config.yaml
train_examples: 42238
crop_scale_min: 0.7
horizontal_flip: true
translate: 0.06
max_precond_dim: 512
merge_dims: true
Rows from block 6, named by matrix and row number. Each number is 200 + 20 x the weight over its row's rms, rounded and kept within 0 to 999. All counts start at 0. After the name is the row's rms in percent of the matrix's.
# convs0: reduce pointwise conv (model.blocks.6.convs.0.weight, 288x336x1x1), inputs 168-251
convs0.136,096,182,198,201,194,192,226,233,196,198,203,186,213,211,215,205,198,215,217,177,215,203,218,201,190,196,238,180,175,191,196,211,229,218,216,198,167,210,211,158,168,203,219,192,178,204,201,242,210,221,178,224,191,190,216,184,195,171,165,200,234,215,185,216,210,210,239,219,181,205,211,212,208,223,226,207,198,189,233,204,198,179,225,210,209
convs0.137,096,256,254,218,227,166,181,197,217,185,191,191,216,180,217,208,164,200,188,193,181,224,208,173,215,215,186,196,176,208,175,188,189,226,173,178,200,191,236,186,208,222,196,184,174,186,197,207,218,207,214,229,193,185,182,203,184,200,191,168,183,161,186,179,156,207,224,165,167,217,183,176,158,171,197,169,204,186,217,178,153,213,192,200,238
convs0.138,109,172,222,209,191,168,178,197,175,195,226,213,171,213,216,176,226,202,225,217,213,190,215,182,177,185,216,215,200,180,202,187,187,212,197,189,219,204,202,201,203,217,189,183,204,210,186,184,211,194,199,209,212,184,218,188,199,195,223,205,164,184,197,197,166,187,197,217,240,199,177,185,181,186,198,172,197,203,213,187,169,211,211,162,194
convs0.139,107,188,231,190,221,214,182,182,183,210,200,210,182,241,181,144,222,213,227,178,170,196,237,211,205,211,225,196,218,214,181,179,211,232,169,183,198,184,176,188,219,194,187,184,200,178,219,253,205,207,222,214,195,195,188,228,197,201,200,220,219,207,171,186,164,220,177,187,182,173,207,195,168,250,198,181,228,197,214,219,166,180,162,222,194
convs0.140,093,234,184,202,198,200,210,193,219,206,181,152,243,187,205,203,214,173,200,218,171,198,190,237,209,218,175,177,170,205,212,212,230,233,176,207,212,205,182,193,201,166,200,213,194,215,222,171,180,210,222,181,188,194,206,189,198,204,215,221,187,188,270,228,196,210,182,215,177,229,220,244,230,200,252,201,224,233,183,165,233,213,212,186,175
convs0.141,114,229,234,214,227,202,197,275,206,214,191,175,176,170,172,201,221,186,199,199,186,213,197,199,212,173,211,196,202,210,209,167,193,209,214,219,185,202,211,210,195,183,189,174,209,242,190,185,208,223,169,189,193,198,228,200,207,202,221,194,213,190,173,233,223,167,207,168,189,216,198,165,193,190,246,182,208,194,202,206,181,196,204,236,154
convs0.142,093,168,183,173,193,206,179,172,208,170,174,202,199,209,179,197,214,192,174,209,204,212,199,190,167,188,192,182,224,199,197,185,212,207,191,171,210,196,207,194,192,183,182,188,195,229,203,188,207,197,179,184,208,224,178,241,205,191,171,170,182,178,185,208,187,212,172,182,175,240,215,196,189,185,230,167,204,168,172,183,203,189,222,212,191
convs0.143,096,221,203,228,207,181,197,239,217,174,181,184,191,202,244,189,213,204,190,184,187,202,216,187,190,227,172,214,175,222,202,182,223,185,200,200,185,169,179,190,164,213,182,195,167,204,199,215,215,226,218,208,196,193,165,193,221,202,195,217,215,208,171,219,258,219,189,184,129,213,178,189,192,181,144,184,182,228,220,242,207,197,182,193,250
convs0.144,093,224,180,175,225,214,195,195,214,212,192,209,226,155,208,226,238,208,211,195,211,186,208,184,197,204,196,243,192,210,222,186,181,206,213,210,170,230,188,187,193,201,206,247,183,170,186,194,221,207,220,190,199,213,202,202,224,216,195,208,147,207,193,194,211,240,228,188,189,217,210,195,246,191,211,185,187,219,217,183,234,199,234,181,230
convs0.145,098,211,168,223,204,181,208,191,187,202,225,220,205,174,205,225,202,227,214,172,195,247,189,204,196,213,199,214,214,229,184,196,173,181,190,212,220,218,222,204,206,179,223,180,187,173,203,209,215,224,223,171,198,208,200,184,173,188,202,180,181,199,193,163,167,176,196,192,204,192,197,196,210,224,222,203,221,200,208,213,199,161,177,150,180
convs0.146,100,175,238,208,159,183,197,175,196,202,216,183,170,210,223,217,177,187,185,205,189,212,199,214,173,187,191,243,188,196,205,214,178,217,198,189,203,182,171,184,213,194,238,207,184,188,198,196,205,195,208,195,144,186,210,202,204,163,188,175,197,230,217,193,241,181,200,184,214,206,194,189,198,236,195,171,213,204,201,180,174,211,196,188,177
convs0.147,097,206,259,156,197,176,204,179,200,214,218,178,179,202,189,185,208,195,187,206,195,199,208,214,222,178,224,191,157,208,170,208,205,215,179,189,201,230,177,171,190,212,224,214,192,213,198,203,233,155,183,188,206,180,186,202,207,164,202,177,192,171,211,178,205,195,213,237,170,196,235,202,211,180,173,208,196,217,186,185,167,188,207,194,195
convs0.148,101,180,177,217,207,193,208,185,213,244,208,168,169,252,189,197,178,192,213,203,204,236,192,192,206,181,189,189,201,221,194,240,200,181,195,212,194,212,200,213,178,193,194,190,208,186,200,178,212,225,185,173,196,213,208,207,198,227,176,178,180,217,202,233,223,185,233,262,195,175,186,198,212,224,228,226,200,185,207,199,224,163,196,178,210
convs0.149,085,197,199,261,165,215,203,192,214,185,179,189,193,230,204,198,181,233,199,195,199,214,208,176,233,203,188,204,182,176,231,173,186,194,190,212,192,186,197,175,187,206,241,213,223,196,197,165,207,219,204,208,195,186,178,157,216,177,160,186,212,175,219,220,238,197,186,203,192,193,215,205,159,244,189,194,222,201,228,229,200,175,187,243,206
convs0.150,100,210,188,223,192,227,170,222,186,196,209,191,189,225,218,188,180,188,193,172,198,194,220,202,228,189,206,213,163,188,230,209,201,202,201,195,218,217,203,232,183,209,186,212,189,219,206,217,215,177,201,196,207,191,169,225,201,194,219,179,194,160,186,213,190,184,201,194,172,209,183,183,222,189,176,218,200,237,183,181,173,199,219,200,201
convs0.151,117,199,203,175,207,205,202,170,179,194,212,180,203,207,200,192,189,195,199,196,192,200,190,211,173,184,218,208,211,221,198,204,189,190,184,211,183,213,215,185,190,186,214,213,186,221,193,204,226,212,162,222,195,192,204,191,171,174,165,215,236,230,209,187,195,193,216,280,201,185,200,183,205,179,198,187,184,207,184,200,221,169,194,195,236
convs0.152,096,171,166,195,223,204,203,219,171,237,202,163,207,200,220,207,210,209,207,206,177,201,194,197,239,215,197,229,198,204,204,218,178,176,200,205,187,189,210,199,193,178,191,187,209,203,180,194,218,195,166,196,199,203,187,227,197,222,265,224,170,208,165,176,214,192,192,201,199,207,210,200,176,172,205,226,209,182,196,208,192,175,185,212,228
convs0.153,089,191,239,158,193,205,171,217,205,200,199,175,216,179,167,179,217,172,230,187,172,190,189,228,185,206,200,212,220,217,209,180,212,198,179,215,213,221,223,219,187,210,186,200,225,179,186,230,201,209,164,186,187,169,170,213,183,163,176,198,228,193,210,170,219,216,176,195,201,174,211,178,203,227,196,261,184,207,178,191,195,184,207,241,183
convs0.154,091,179,208,201,205,197,146,183,192,199,231,208,213,222,177,198,222,217,202,181,211,197,225,214,194,212,212,194,229,230,194,176,241,207,154,218,239,167,201,208,197,210,233,228,195,217,196,222,173,204,161,214,169,224,192,193,193,186,201,218,197,209,170,219,194,197,226,193,195,213,210,159,193,182,219,232,194,218,190,170,188,198,220,190,228
convs0.155,100,232,181,212,226,198,213,223,214,212,187,202,181,221,215,187,205,205,222,176,168,206,217,186,174,190,205,202,167,188,201,192,241,201,232,193,172,184,198,202,182,185,201,191,158,184,167,194,190,187,229,196,197,202,184,190,200,211,200,180,179,188,192,202,174,209,215,183,213,191,204,203,195,208,205,172,197,203,218,168,176,189,220,190,223
convs0.156,087,212,205,204,158,206,184,240,203,182,182,235,197,213,175,213,200,223,229,188,217,171,196,239,195,208,216,194,191,176,214,221,187,194,192,195,165,229,214,181,217,167,160,238,174,188,192,198,172,249,217,184,223,203,232,232,172,200,239,218,201,160,204,221,194,205,182,170,177,218,211,196,218,203,182,177,210,192,211,186,201,195,173,166,236
convs0.157,092,185,197,207,195,233,194,190,213,185,202,239,210,175,211,188,226,206,205,174,186,218,174,199,211,206,196,195,228,184,203,210,207,236,224,249,193,196,195,207,179,218,182,176,201,209,204,237,223,197,244,201,186,213,197,217,218,195,199,186,279,212,205,172,190,215,171,179,223,162,197,182,189,258,233,238,210,214,185,224,184,172,220,212,167
convs0.158,107,240,186,178,187,175,202,207,207,211,190,233,213,186,178,213,161,178,208,215,227,202,177,225,181,200,195,203,202,192,193,215,201,203,179,222,210,224,206,207,197,178,172,207,202,181,197,197,192,172,194,179,204,207,210,221,192,214,180,197,161,201,180,216,185,193,211,181,168,209,198,187,203,182,205,193,213,229,177,179,194,184,208,194,193
convs0.159,081,212,193,241,212,192,198,201,182,176,205,225,207,203,255,199,196,215,170,200,172,140,187,200,206,212,197,219,208,219,213,231,204,203,180,220,213,196,226,211,211,172,202,165,232,233,203,192,183,200,198,199,190,195,165,218,224,216,172,204,209,191,246,189,161,216,175,199,178,168,197,225,192,185,195,198,183,225,179,227,193,214,192,222,199
convs0.160,078,156,182,197,209,194,215,206,152,192,188,208,222,197,195,183,236,169,180,220,198,160,186,204,221,222,202,234,181,193,218,196,202,213,218,172,173,223,182,191,220,209,182,205,208,216,198,179,152,191,193,155,216,209,190,201,188,179,219,183,192,173,212,191,267,205,198,211,186,229,176,175,220,193,219,190,216,193,183,224,220,196,203,214,184
convs0.161,095,185,232,166,191,232,218,165,192,202,157,155,232,193,208,216,183,200,197,196,211,148,216,204,195,199,178,192,195,182,192,186,207,230,180,201,167,194,226,158,219,200,256,169,220,189,217,181,202,206,232,208,195,196,161,188,224,208,191,209,161,167,197,191,172,188,213,161,202,213,206,260,209,201,218,189,181,202,232,183,209,210,181,199,179
convs0.162,093,178,174,203,178,191,194,168,214,223,225,208,206,218,148,184,215,196,199,194,217,218,202,203,169,195,180,180,176,192,196,225,194,196,172,202,197,242,190,220,188,194,176,184,189,187,204,185,214,187,202,199,163,194,208,206,195,197,181,226,216,197,194,238,184,196,206,201,217,208,218,176,192,178,234,216,191,180,204,193,197,228,190,220,177
convs0.163,097,199,197,225,190,217,207,161,182,212,199,221,247,211,175,180,213,212,218,196,185,214,177,189,205,207,207,186,243,202,191,216,174,211,215,202,170,201,203,204,188,235,187,224,192,170,230,208,205,177,174,193,220,199,199,187,212,170,209,155,253,210,204,201,223,185,175,203,177,214,180,226,185,210,183,178,187,223,218,182,174,187,186,208,221
convs0.164,089,206,211,183,168,197,203,193,180,225,192,184,225,177,224,186,176,208,212,180,212,200,180,210,206,203,192,202,224,205,191,200,196,180,184,219,197,236,166,223,210,197,207,184,194,168,200,192,151,216,176,207,189,211,188,211,162,182,194,182,221,196,209,188,215,205,203,174,196,255,210,206,200,191,211,232,209,239,187,197,188,188,202,204,174
convs0.165,106,175,174,203,204,200,216,211,197,181,225,200,216,236,179,178,202,224,216,223,167,164,209,209,173,179,211,186,186,214,166,233,204,188,207,213,171,211,201,196,174,199,192,211,175,208,196,204,163,205,185,198,211,225,211,181,207,208,220,190,197,195,212,185,194,206,249,218,196,196,196,217,186,218,199,220,176,173,225,175,214,187,190,170,192
convs0.166,088,175,219,189,211,191,192,198,217,223,195,206,153,230,188,186,215,206,216,205,196,178,205,188,248,189,211,171,179,220,182,175,201,182,246,208,189,206,185,170,178,200,212,189,167,199,210,203,217,206,196,204,193,195,196,171,178,208,190,173,183,198,204,256,208,174,197,172,184,230,183,225,202,236,229,188,218,198,166,197,192,229,196,194,198
convs0.167,102,219,231,192,212,202,220,199,195,205,196,182,218,198,228,198,215,243,181,191,187,227,230,199,193,156,195,201,205,205,172,211,203,190,226,175,194,206,186,204,157,170,187,228,175,177,188,199,222,200,180,211,187,211,175,213,195,195,224,187,189,225,191,194,214,200,201,177,179,218,231,185,208,213,201,216,200,223,190,172,201,192,170,209,227
convs0.168,105,188,194,192,219,176,186,200,168,205,197,184,201,240,182,222,226,210,198,216,207,168,195,218,207,195,168,195,184,245,202,200,222,210,202,208,193,218,215,221,193,202,206,215,209,165,184,198,243,159,195,211,208,204,190,182,232,179,184,202,178,225,180,203,192,199,234,191,180,188,212,195,205,202,187,217,195,200,216,198,243,205,216,219,206
convs0.169,100,184,208,192,195,224,247,198,204,216,201,195,219,230,179,197,199,179,213,173,192,191,232,202,207,251,203,191,207,181,218,211,222,192,204,183,204,206,189,196,202,201,189,175,191,202,177,218,218,214,180,230,227,205,183,214,226,201,204,233,169,222,190,195,254,194,211,198,180,208,226,207,215,205,177,198,183,190,187,199,220,206,240,183,197
convs0.170,084,162,232,221,216,206,207,196,189,196,189,235,187,188,207,187,174,242,181,209,182,167,167,184,225,195,183,203,215,230,196,204,191,190,166,197,216,202,243,240,192,191,217,174,205,164,199,201,181,194,188,186,208,174,163,170,209,206,216,221,194,186,233,200,192,188,194,226,164,223,226,227,204,192,173,198,212,205,214,212,205,194,205,233,209
convs0.171,093,186,194,192,217,209,216,227,176,210,171,184,216,190,227,215,227,201,194,199,214,173,182,217,219,198,209,215,193,197,204,231,204,233,159,164,233,198,200,226,211,218,202,246,195,188,209,216,203,195,164,203,259,205,187,206,198,166,195,210,206,185,206,189,215,188,192,210,188,213,198,168,200,202,184,220,186,212,207,204,238,228,213,255,221
convs0.172,104,214,234,177,200,190,189,219,204,187,187,199,218,158,194,213,195,177,206,183,224,218,214,189,168,158,204,198,215,206,205,167,193,192,215,194,240,190,187,202,193,235,228,213,220,184,192,173,196,200,213,226,197,192,211,180,184,179,214,193,189,203,183,192,188,182,187,200,203,239,218,191,226,199,186,181,205,204,181,211,162,206,162,222,176
convs0.173,097,209,151,204,182,199,203,191,185,203,186,223,203,184,215,222,166,223,209,218,248,188,176,226,178,217,226,172,181,194,161,237,190,262,201,187,218,192,197,181,186,201,189,201,188,176,205,232,205,238,181,188,222,186,213,227,202,229,219,215,201,186,207,220,198,201,218,206,171,211,189,203,193,180,184,204,197,212,193,189,192,220,212,227,188
convs0.174,077,216,207,167,206,195,196,216,196,217,249,170,190,198,238,203,199,186,194,187,179,221,204,192,171,184,204,167,208,175,177,191,193,211,220,177,174,192,183,205,185,201,187,211,188,196,245,186,214,221,215,185,216,208,180,196,219,195,246,211,216,159,198,193,178,186,207,145,206,187,217,204,223,229,186,181,177,214,179,182,167,169,172,218,204
convs0.175,097,254,200,197,190,178,173,200,245,240,199,223,158,187,208,220,209,215,194,188,184,183,180,184,153,216,198,196,180,171,220,207,202,188,172,173,190,212,206,172,195,202,197,217,207,205,210,183,185,229,201,199,192,171,215,208,180,224,213,228,173,215,203,201,192,167,204,229,197,202,193,202,202,219,199,207,182,212,216,192,185,179,206,195,174
convs0.176,085,245,192,185,196,181,206,221,219,202,226,211,153,206,186,176,189,181,197,230,181,189,221,223,198,227,146,230,194,199,222,196,215,178,201,184,181,200,193,218,198,220,191,178,184,177,169,229,198,173,184,205,157,212,226,199,222,200,192,178,163,196,207,210,180,234,178,194,218,178,212,240,232,203,167,222,243,191,235,169,174,220,174,217,187
convs0.177,102,191,212,177,190,169,204,181,183,211,209,196,180,229,192,237,182,176,208,183,192,218,184,178,208,194,195,165,197,209,171,186,216,193,202,198,216,198,180,208,241,203,197,192,200,201,189,199,234,194,216,200,195,194,216,185,181,192,198,204,201,210,186,200,191,173,200,213,179,217,191,182,172,196,166,228,187,209,193,177,191,234,175,205,197
convs0.178,083,203,192,187,203,198,203,221,224,224,220,192,161,158,232,238,213,187,180,246,227,154,214,218,194,165,160,218,189,198,166,205,218,181,195,180,176,204,206,164,178,217,214,186,215,208,206,208,184,202,219,216,194,191,147,197,211,245,162,208,180,221,182,192,186,195,213,213,192,194,182,187,216,232,219,212,205,192,229,179,165,201,183,193,203
convs0.179,088,205,195,201,223,199,222,192,205,155,193,213,186,222,198,189,217,176,204,195,231,184,206,213,200,214,228,197,213,213,194,180,205,193,194,235,226,187,216,160,215,159,203,186,221,218,198,204,186,233,177,200,220,222,186,215,200,207,205,161,234,179,215,207,178,215,178,233,225,220,196,187,183,222,206,192,203,192,258,214,174,191,194,199,198
convs0.180,098,186,173,236,192,189,200,225,169,205,200,201,223,222,177,177,185,221,220,207,193,201,160,179,197,213,206,189,203,215,150,169,196,227,205,198,198,203,199,209,172,208,189,215,201,218,209,209,176,166,205,218,198,176,196,169,228,181,176,200,186,219,228,216,157,184,202,199,194,202,185,166,211,169,188,221,202,169,168,216,208,198,198,205,190
convs0.181,111,186,192,213,175,180,181,174,178,212,184,204,207,185,204,217,189,165,217,194,213,194,243,186,196,242,204,215,193,204,221,231,241,171,205,215,167,189,194,182,195,189,214,210,174,174,210,190,225,209,230,185,208,176,185,152,184,231,177,220,198,208,158,197,203,223,216,136,212,215,193,206,202,205,196,211,223,218,191,191,199,243,184,201,196
convs0.182,102,260,192,184,193,216,186,178,173,206,213,196,205,197,191,210,208,194,204,223,191,198,186,167,184,247,197,226,176,210,184,202,215,227,205,189,188,181,216,192,202,219,208,205,214,185,233,196,235,212,222,206,207,196,170,190,220,224,164,209,219,183,211,215,204,136,190,189,211,199,209,190,157,184,187,187,174,184,160,206,243,200,201,226,219
convs0.183,089,262,212,235,221,208,190,192,197,197,235,215,221,206,218,218,213,217,223,188,179,187,193,180,233,228,203,244,178,187,191,209,182,155,209,200,197,177,162,176,183,236,219,166,249,235,204,181,226,183,180,211,171,200,215,224,217,227,198,186,204,164,201,231,206,211,217,199,202,217,227,230,189,196,174,185,195,189,190,165,205,192,196,196,202
convs0.184,122,220,180,213,195,203,221,197,171,209,192,175,201,193,184,187,183,182,194,156,182,242,196,185,227,210,207,202,218,214,209,198,194,208,230,188,212,191,209,195,235,244,208,187,198,235,221,201,218,226,204,193,177,182,226,209,229,184,188,186,173,191,182,196,182,176,207,239,191,166,182,202,190,186,194,232,244,182,190,198,209,174,223,231,213
convs0.185,100,212,232,217,198,190,244,180,165,219,182,180,180,178,210,227,176,180,188,158,200,215,252,175,204,207,212,224,221,176,180,229,194,198,166,197,170,218,211,169,196,178,211,167,235,218,172,242,201,160,189,191,190,215,184,204,207,222,196,220,201,165,182,166,208,234,207,181,214,207,203,208,167,213,185,206,201,193,203,201,217,217,215,217,193
convs0.186,114,206,190,144,205,191,183,176,189,196,248,173,199,231,206,217,241,227,208,201,192,183,226,183,223,208,174,244,189,216,203,183,197,204,174,212,213,214,196,231,188,200,252,219,190,217,182,197,184,183,214,212,211,197,204,232,176,216,229,231,196,184,187,207,202,238,191,184,178,210,177,196,226,203,191,184,226,209,221,192,183,203,239,180,199
convs0.187,113,199,239,194,186,183,205,186,182,203,181,208,203,185,193,214,189,188,243,215,193,150,167,201,225,209,205,214,200,186,179,195,231,201,261,199,215,198,200,218,201,179,200,150,225,224,200,211,192,255,205,186,229,210,230,197,182,210,217,180,224,219,173,209,231,188,204,184,213,221,171,188,204,221,244,199,217,207,211,173,192,189,212,163,180
convs0.188,085,209,215,204,207,170,235,197,174,181,228,228,212,220,194,201,215,194,175,189,171,183,221,239,207,183,227,186,194,182,213,184,177,250,212,183,189,201,200,216,207,210,200,198,179,192,216,184,163,180,224,205,217,171,220,176,210,167,214,177,165,194,161,271,262,175,190,181,237,211,199,203,196,194,200,229,193,184,178,206,224,172,227,246,195
convs0.189,101,185,225,193,197,206,197,209,205,225,202,203,162,244,143,225,203,201,201,191,145,170,227,204,209,197,189,218,196,215,219,196,213,201,195,240,194,170,200,186,221,171,178,196,208,196,192,211,193,235,207,185,204,221,189,197,161,227,206,192,221,190,213,200,210,184,197,198,189,181,217,221,205,248,221,215,182,204,189,205,208,180,210,226,216
convs0.190,114,207,213,229,207,208,193,187,225,188,201,184,205,216,185,189,209,208,180,232,158,173,187,190,159,199,188,187,189,210,218,155,197,236,177,205,216,241,174,171,207,193,190,191,199,208,172,239,173,193,258,210,197,220,194,215,177,187,179,198,218,177,187,187,210,209,195,197,169,198,184,200,190,213,160,225,189,206,230,153,207,163,198,204,208
convs0.191,092,210,222,208,210,204,216,166,215,187,171,177,217,210,205,241,226,207,195,184,201,218,198,197,196,184,208,168,192,169,194,199,187,237,182,205,170,224,243,181,215,187,226,209,184,174,200,212,192,224,184,209,178,170,215,204,211,195,186,212,273,204,209,190,225,221,208,235,226,189,198,207,198,202,180,202,181,167,201,168,212,212,204,204,164
convs0.192,130,214,214,163,201,211,192,193,179,241,162,206,222,273,219,245,205,210,209,189,187,203,162,218,198,214,210,212,198,204,193,191,194,180,186,198,195,226,196,199,161,177,207,210,186,185,162,188,134,191,179,209,160,219,155,208,254,212,217,207,235,197,185,211,181,233,158,251,203,156,207,179,194,227,172,210,207,195,222,199,224,237,223,216,180
convs0.193,096,170,207,230,201,203,156,216,180,175,197,171,203,209,204,187,216,150,208,219,198,224,202,176,177,192,187,192,221,216,209,198,166,207,194,182,206,223,201,221,161,232,176,179,202,187,217,217,193,226,194,212,196,191,208,193,209,194,175,146,198,203,247,187,216,214,192,186,194,207,194,192,210,176,221,192,178,196,168,215,185,183,224,217,199
convs0.194,097,194,168,195,199,185,210,230,192,213,164,221,213,189,212,229,226,168,194,198,210,186,200,181,197,199,182,189,193,201,175,225,212,213,168,216,203,199,214,217,255,170,187,175,189,192,228,190,187,187,198,192,192,236,181,215,206,203,218,179,158,175,208,191,244,210,208,187,207,215,193,213,217,223,200,224,183,167,212,203,186,198,191,201,212
convs0.195,094,183,215,231,199,191,164,169,222,174,190,197,191,201,184,213,214,219,193,184,213,191,207,178,218,187,207,198,209,221,193,162,163,217,167,185,200,191,193,209,185,197,224,212,201,187,242,188,179,181,189,196,188,209,159,197,228,176,195,205,166,180,207,210,197,178,185,218,180,205,207,202,212,183,236,174,192,189,204,207,183,221,197,209,217
convs0.196,091,220,211,208,238,200,206,226,185,203,188,176,192,180,202,202,212,203,202,224,174,208,209,201,216,199,205,212,188,206,224,192,230,197,170,193,182,208,194,196,193,197,181,188,252,175,179,213,182,178,164,183,175,217,198,184,206,191,169,204,196,222,169,244,167,209,190,198,187,225,135,217,166,204,215,207,222,194,197,174,169,196,186,219,168
convs0.197,104,198,169,213,190,198,223,159,227,222,178,198,153,175,205,226,184,190,191,202,168,182,207,176,174,201,192,184,192,209,188,176,196,227,175,193,202,226,203,196,160,224,170,193,181,220,224,201,175,206,203,233,171,242,170,223,214,203,198,203,195,178,204,196,224,225,243,179,184,214,199,202,219,182,207,194,195,209,219,181,220,204,209,175,225
convs0.198,097,192,209,221,196,199,187,173,216,155,226,186,182,162,201,188,209,200,207,236,214,191,197,204,201,232,211,214,203,233,190,186,204,189,163,184,200,212,173,210,186,191,222,213,210,178,207,187,213,193,215,204,224,217,208,199,194,171,205,219,211,206,190,232,177,239,174,230,205,199,176,180,241,192,229,191,211,229,207,191,223,217,204,213,203
convs0.199,104,174,240,214,196,212,213,222,170,163,210,216,172,167,198,206,242,194,203,212,191,159,221,196,178,186,235,224,187,197,191,177,235,200,168,202,173,218,234,186,216,182,179,184,226,205,171,227,223,207,190,185,198,204,194,225,190,199,195,270,229,212,223,200,153,176,221,257,232,176,216,182,178,169,200,178,202,175,200,199,164,222,201,198,217
convs0.200,105,179,187,179,218,182,196,160,247,208,158,186,198,210,186,211,173,182,202,204,194,164,220,186,158,187,185,231,235,206,157,186,193,194,216,182,170,201,179,247,191,205,195,184,177,213,208,192,189,193,212,188,190,211,207,194,197,203,218,222,240,142,168,195,242,224,171,187,201,187,169,187,178,165,172,184,195,211,186,188,217,224,237,169,223
convs0.201,086,197,168,222,211,239,207,197,185,192,197,194,210,166,181,172,205,179,208,202,228,220,158,194,210,195,185,188,193,184,205,232,205,172,196,222,170,184,226,178,196,200,229,191,154,188,227,184,214,182,206,193,186,166,218,213,213,218,158,194,189,186,203,198,235,196,208,177,200,224,207,225,197,168,159,199,180,207,184,206,195,202,230,245,199
convs0.202,087,179,195,209,193,196,200,196,219,193,214,198,221,172,191,230,193,202,198,172,207,208,216,236,207,152,215,236,209,181,193,226,196,214,226,152,216,205,217,185,181,243,184,210,235,188,188,196,213,172,220,207,184,210,163,218,166,187,223,209,196,199,215,219,210,141,197,221,196,224,220,188,184,186,201,218,186,252,200,193,202,200,154,180,223
convs0.203,120,176,192,164,207,226,207,192,215,197,201,197,196,195,195,221,175,175,253,202,192,215,195,243,217,187,214,214,160,198,198,177,180,205,224,233,214,194,228,197,222,197,227,220,216,203,199,204,169,225,219,200,197,197,170,215,192,186,192,225,196,208,172,172,245,240,201,187,192,183,195,209,188,217,189,221,211,211,236,193,192,190,226,200,184
convs0.204,094,200,195,237,201,224,191,190,154,159,174,210,165,219,200,211,185,173,225,194,213,194,225,192,163,235,181,219,211,185,190,166,199,216,175,209,177,237,188,215,201,187,179,236,204,191,199,205,196,188,221,211,207,187,184,203,235,185,184,202,203,238,213,192,147,191,188,205,160,171,233,206,186,169,194,232,186,186,204,246,172,209,207,184,205
convs0.205,095,219,193,164,186,217,196,202,200,241,243,164,184,227,239,228,169,189,179,184,196,190,224,202,203,210,190,219,187,193,192,248,218,180,181,231,192,185,189,180,180,219,177,196,201,192,196,202,176,212,195,183,197,181,196,174,210,197,191,212,178,218,201,185,204,215,148,200,197,217,203,196,195,218,177,200,197,183,172,188,184,181,201,188,176
convs0.206,094,190,197,219,183,204,210,211,180,210,219,186,201,186,216,215,213,181,184,226,202,191,212,172,221,176,209,216,211,180,196,161,193,193,207,185,207,198,228,194,195,221,178,254,175,217,215,229,200,192,199,189,183,215,203,225,184,204,219,207,197,199,208,219,166,205,174,195,202,206,198,187,263,191,201,190,205,186,249,168,158,178,218,225,199
convs0.207,115,184,194,187,206,201,201,203,218,226,205,173,241,173,166,229,198,252,221,182,204,175,209,203,172,169,213,182,243,189,215,225,224,194,221,189,183,201,253,156,214,208,218,230,217,193,219,198,195,231,215,218,167,199,223,224,190,205,204,215,226,208,163,190,191,228,202,179,176,182,179,143,149,197,180,211,195,201,210,198,203,182,219,218,218
convs0.208,093,164,174,205,236,207,200,209,224,219,218,241,224,196,209,213,182,204,192,197,219,198,197,223,192,216,224,195,206,163,198,209,226,148,214,208,247,208,246,209,188,190,218,171,201,200,218,192,216,225,179,186,161,224,193,215,196,190,215,168,229,177,212,190,225,181,227,234,233,217,216,222,224,202,222,179,208,189,206,217,191,214,170,202,193
convs0.209,105,200,163,167,187,190,193,175,220,184,218,183,193,258,229,217,191,202,206,245,226,218,173,179,220,172,167,186,165,232,245,193,201,217,188,192,209,198,217,208,211,191,176,214,187,200,194,201,196,163,201,181,197,199,193,178,210,236,190,217,204,231,207,219,212,217,203,197,191,199,242,184,166,190,214,222,166,185,179,185,198,168,180,203,188
convs0.210,117,164,216,205,188,217,197,233,183,154,243,189,187,225,202,251,185,176,185,225,231,196,243,199,218,192,219,151,213,211,172,197,218,169,197,190,203,173,213,231,182,202,169,208,232,195,172,222,190,217,196,158,197,211,200,212,203,196,181,178,193,200,203,170,190,192,206,230,215,209,205,201,168,224,198,205,211,208,213,190,212,244,220,186,193
convs0.211,105,206,206,219,194,171,211,190,207,211,191,199,212,206,215,212,178,204,204,190,196,176,200,161,199,194,202,203,230,202,195,178,230,239,221,206,211,177,168,198,197,214,192,205,193,228,192,224,218,214,203,190,186,216,228,183,202,191,198,198,201,206,220,192,174,191,177,207,199,226,201,191,220,177,176,192,198,190,192,191,170,177,196,213,189
convs0.212,108,199,196,247,197,173,204,173,216,243,215,206,187,207,201,218,215,208,208,228,211,160,199,191,172,200,202,191,184,219,201,197,209,179,192,200,192,196,200,216,221,230,208,190,211,201,200,192,198,228,194,201,195,208,176,183,225,207,217,199,193,165,228,187,220,207,204,202,153,164,197,191,177,196,183,210,184,202,217,192,197,210,194,221,183
convs0.213,107,224,214,257,180,165,197,199,167,176,204,206,207,211,184,225,192,185,216,215,196,240,203,199,212,190,163,197,213,201,210,184,188,219,188,214,181,203,221,190,211,213,190,195,225,200,200,196,211,188,211,194,203,170,168,173,190,187,194,191,222,209,199,177,183,202,220,172,196,187,198,214,215,191,201,206,211,211,197,174,207,175,205,193,226
convs0.214,106,200,243,197,168,204,211,219,176,191,163,209,226,195,210,183,229,165,213,197,193,228,211,248,175,208,253,232,193,163,227,198,232,209,249,200,208,200,202,161,207,218,216,202,178,184,183,182,210,186,201,232,215,188,231,191,235,236,200,235,157,176,173,213,220,211,213,218,190,193,202,253,209,215,188,216,213,225,218,196,200,182,208,207,226
convs0.215,093,197,200,200,185,233,213,191,217,220,220,212,245,199,253,207,220,198,229,163,204,170,203,217,199,247,200,217,194,208,194,197,221,185,197,220,263,195,215,215,217,205,211,176,223,194,179,200,176,180,192,165,193,235,217,204,220,200,180,187,197,187,235,217,182,207,178,202,188,189,226,223,178,176,192,200,166,181,162,215,187,170,216,175,164
convs0.216,106,228,176,230,195,222,211,213,226,209,214,202,183,196,175,209,170,191,195,215,176,191,177,223,213,166,200,191,205,221,184,176,197,211,209,208,174,196,205,194,206,221,189,212,208,183,207,206,199,214,212,216,194,230,207,182,183,200,234,220,233,212,235,242,224,202,199,197,233,213,173,181,206,216,191,211,161,213,240,162,187,218,209,172,195
convs0.217,100,197,192,195,196,210,203,204,169,199,192,205,171,147,199,165,192,198,259,188,217,190,205,171,173,224,208,188,197,240,214,192,213,181,209,188,242,216,223,182,212,199,207,212,194,188,209,209,188,237,219,208,161,190,206,215,208,168,203,189,183,164,195,210,188,209,184,217,192,190,220,192,212,182,208,176,187,190,211,189,225,223,190,169,197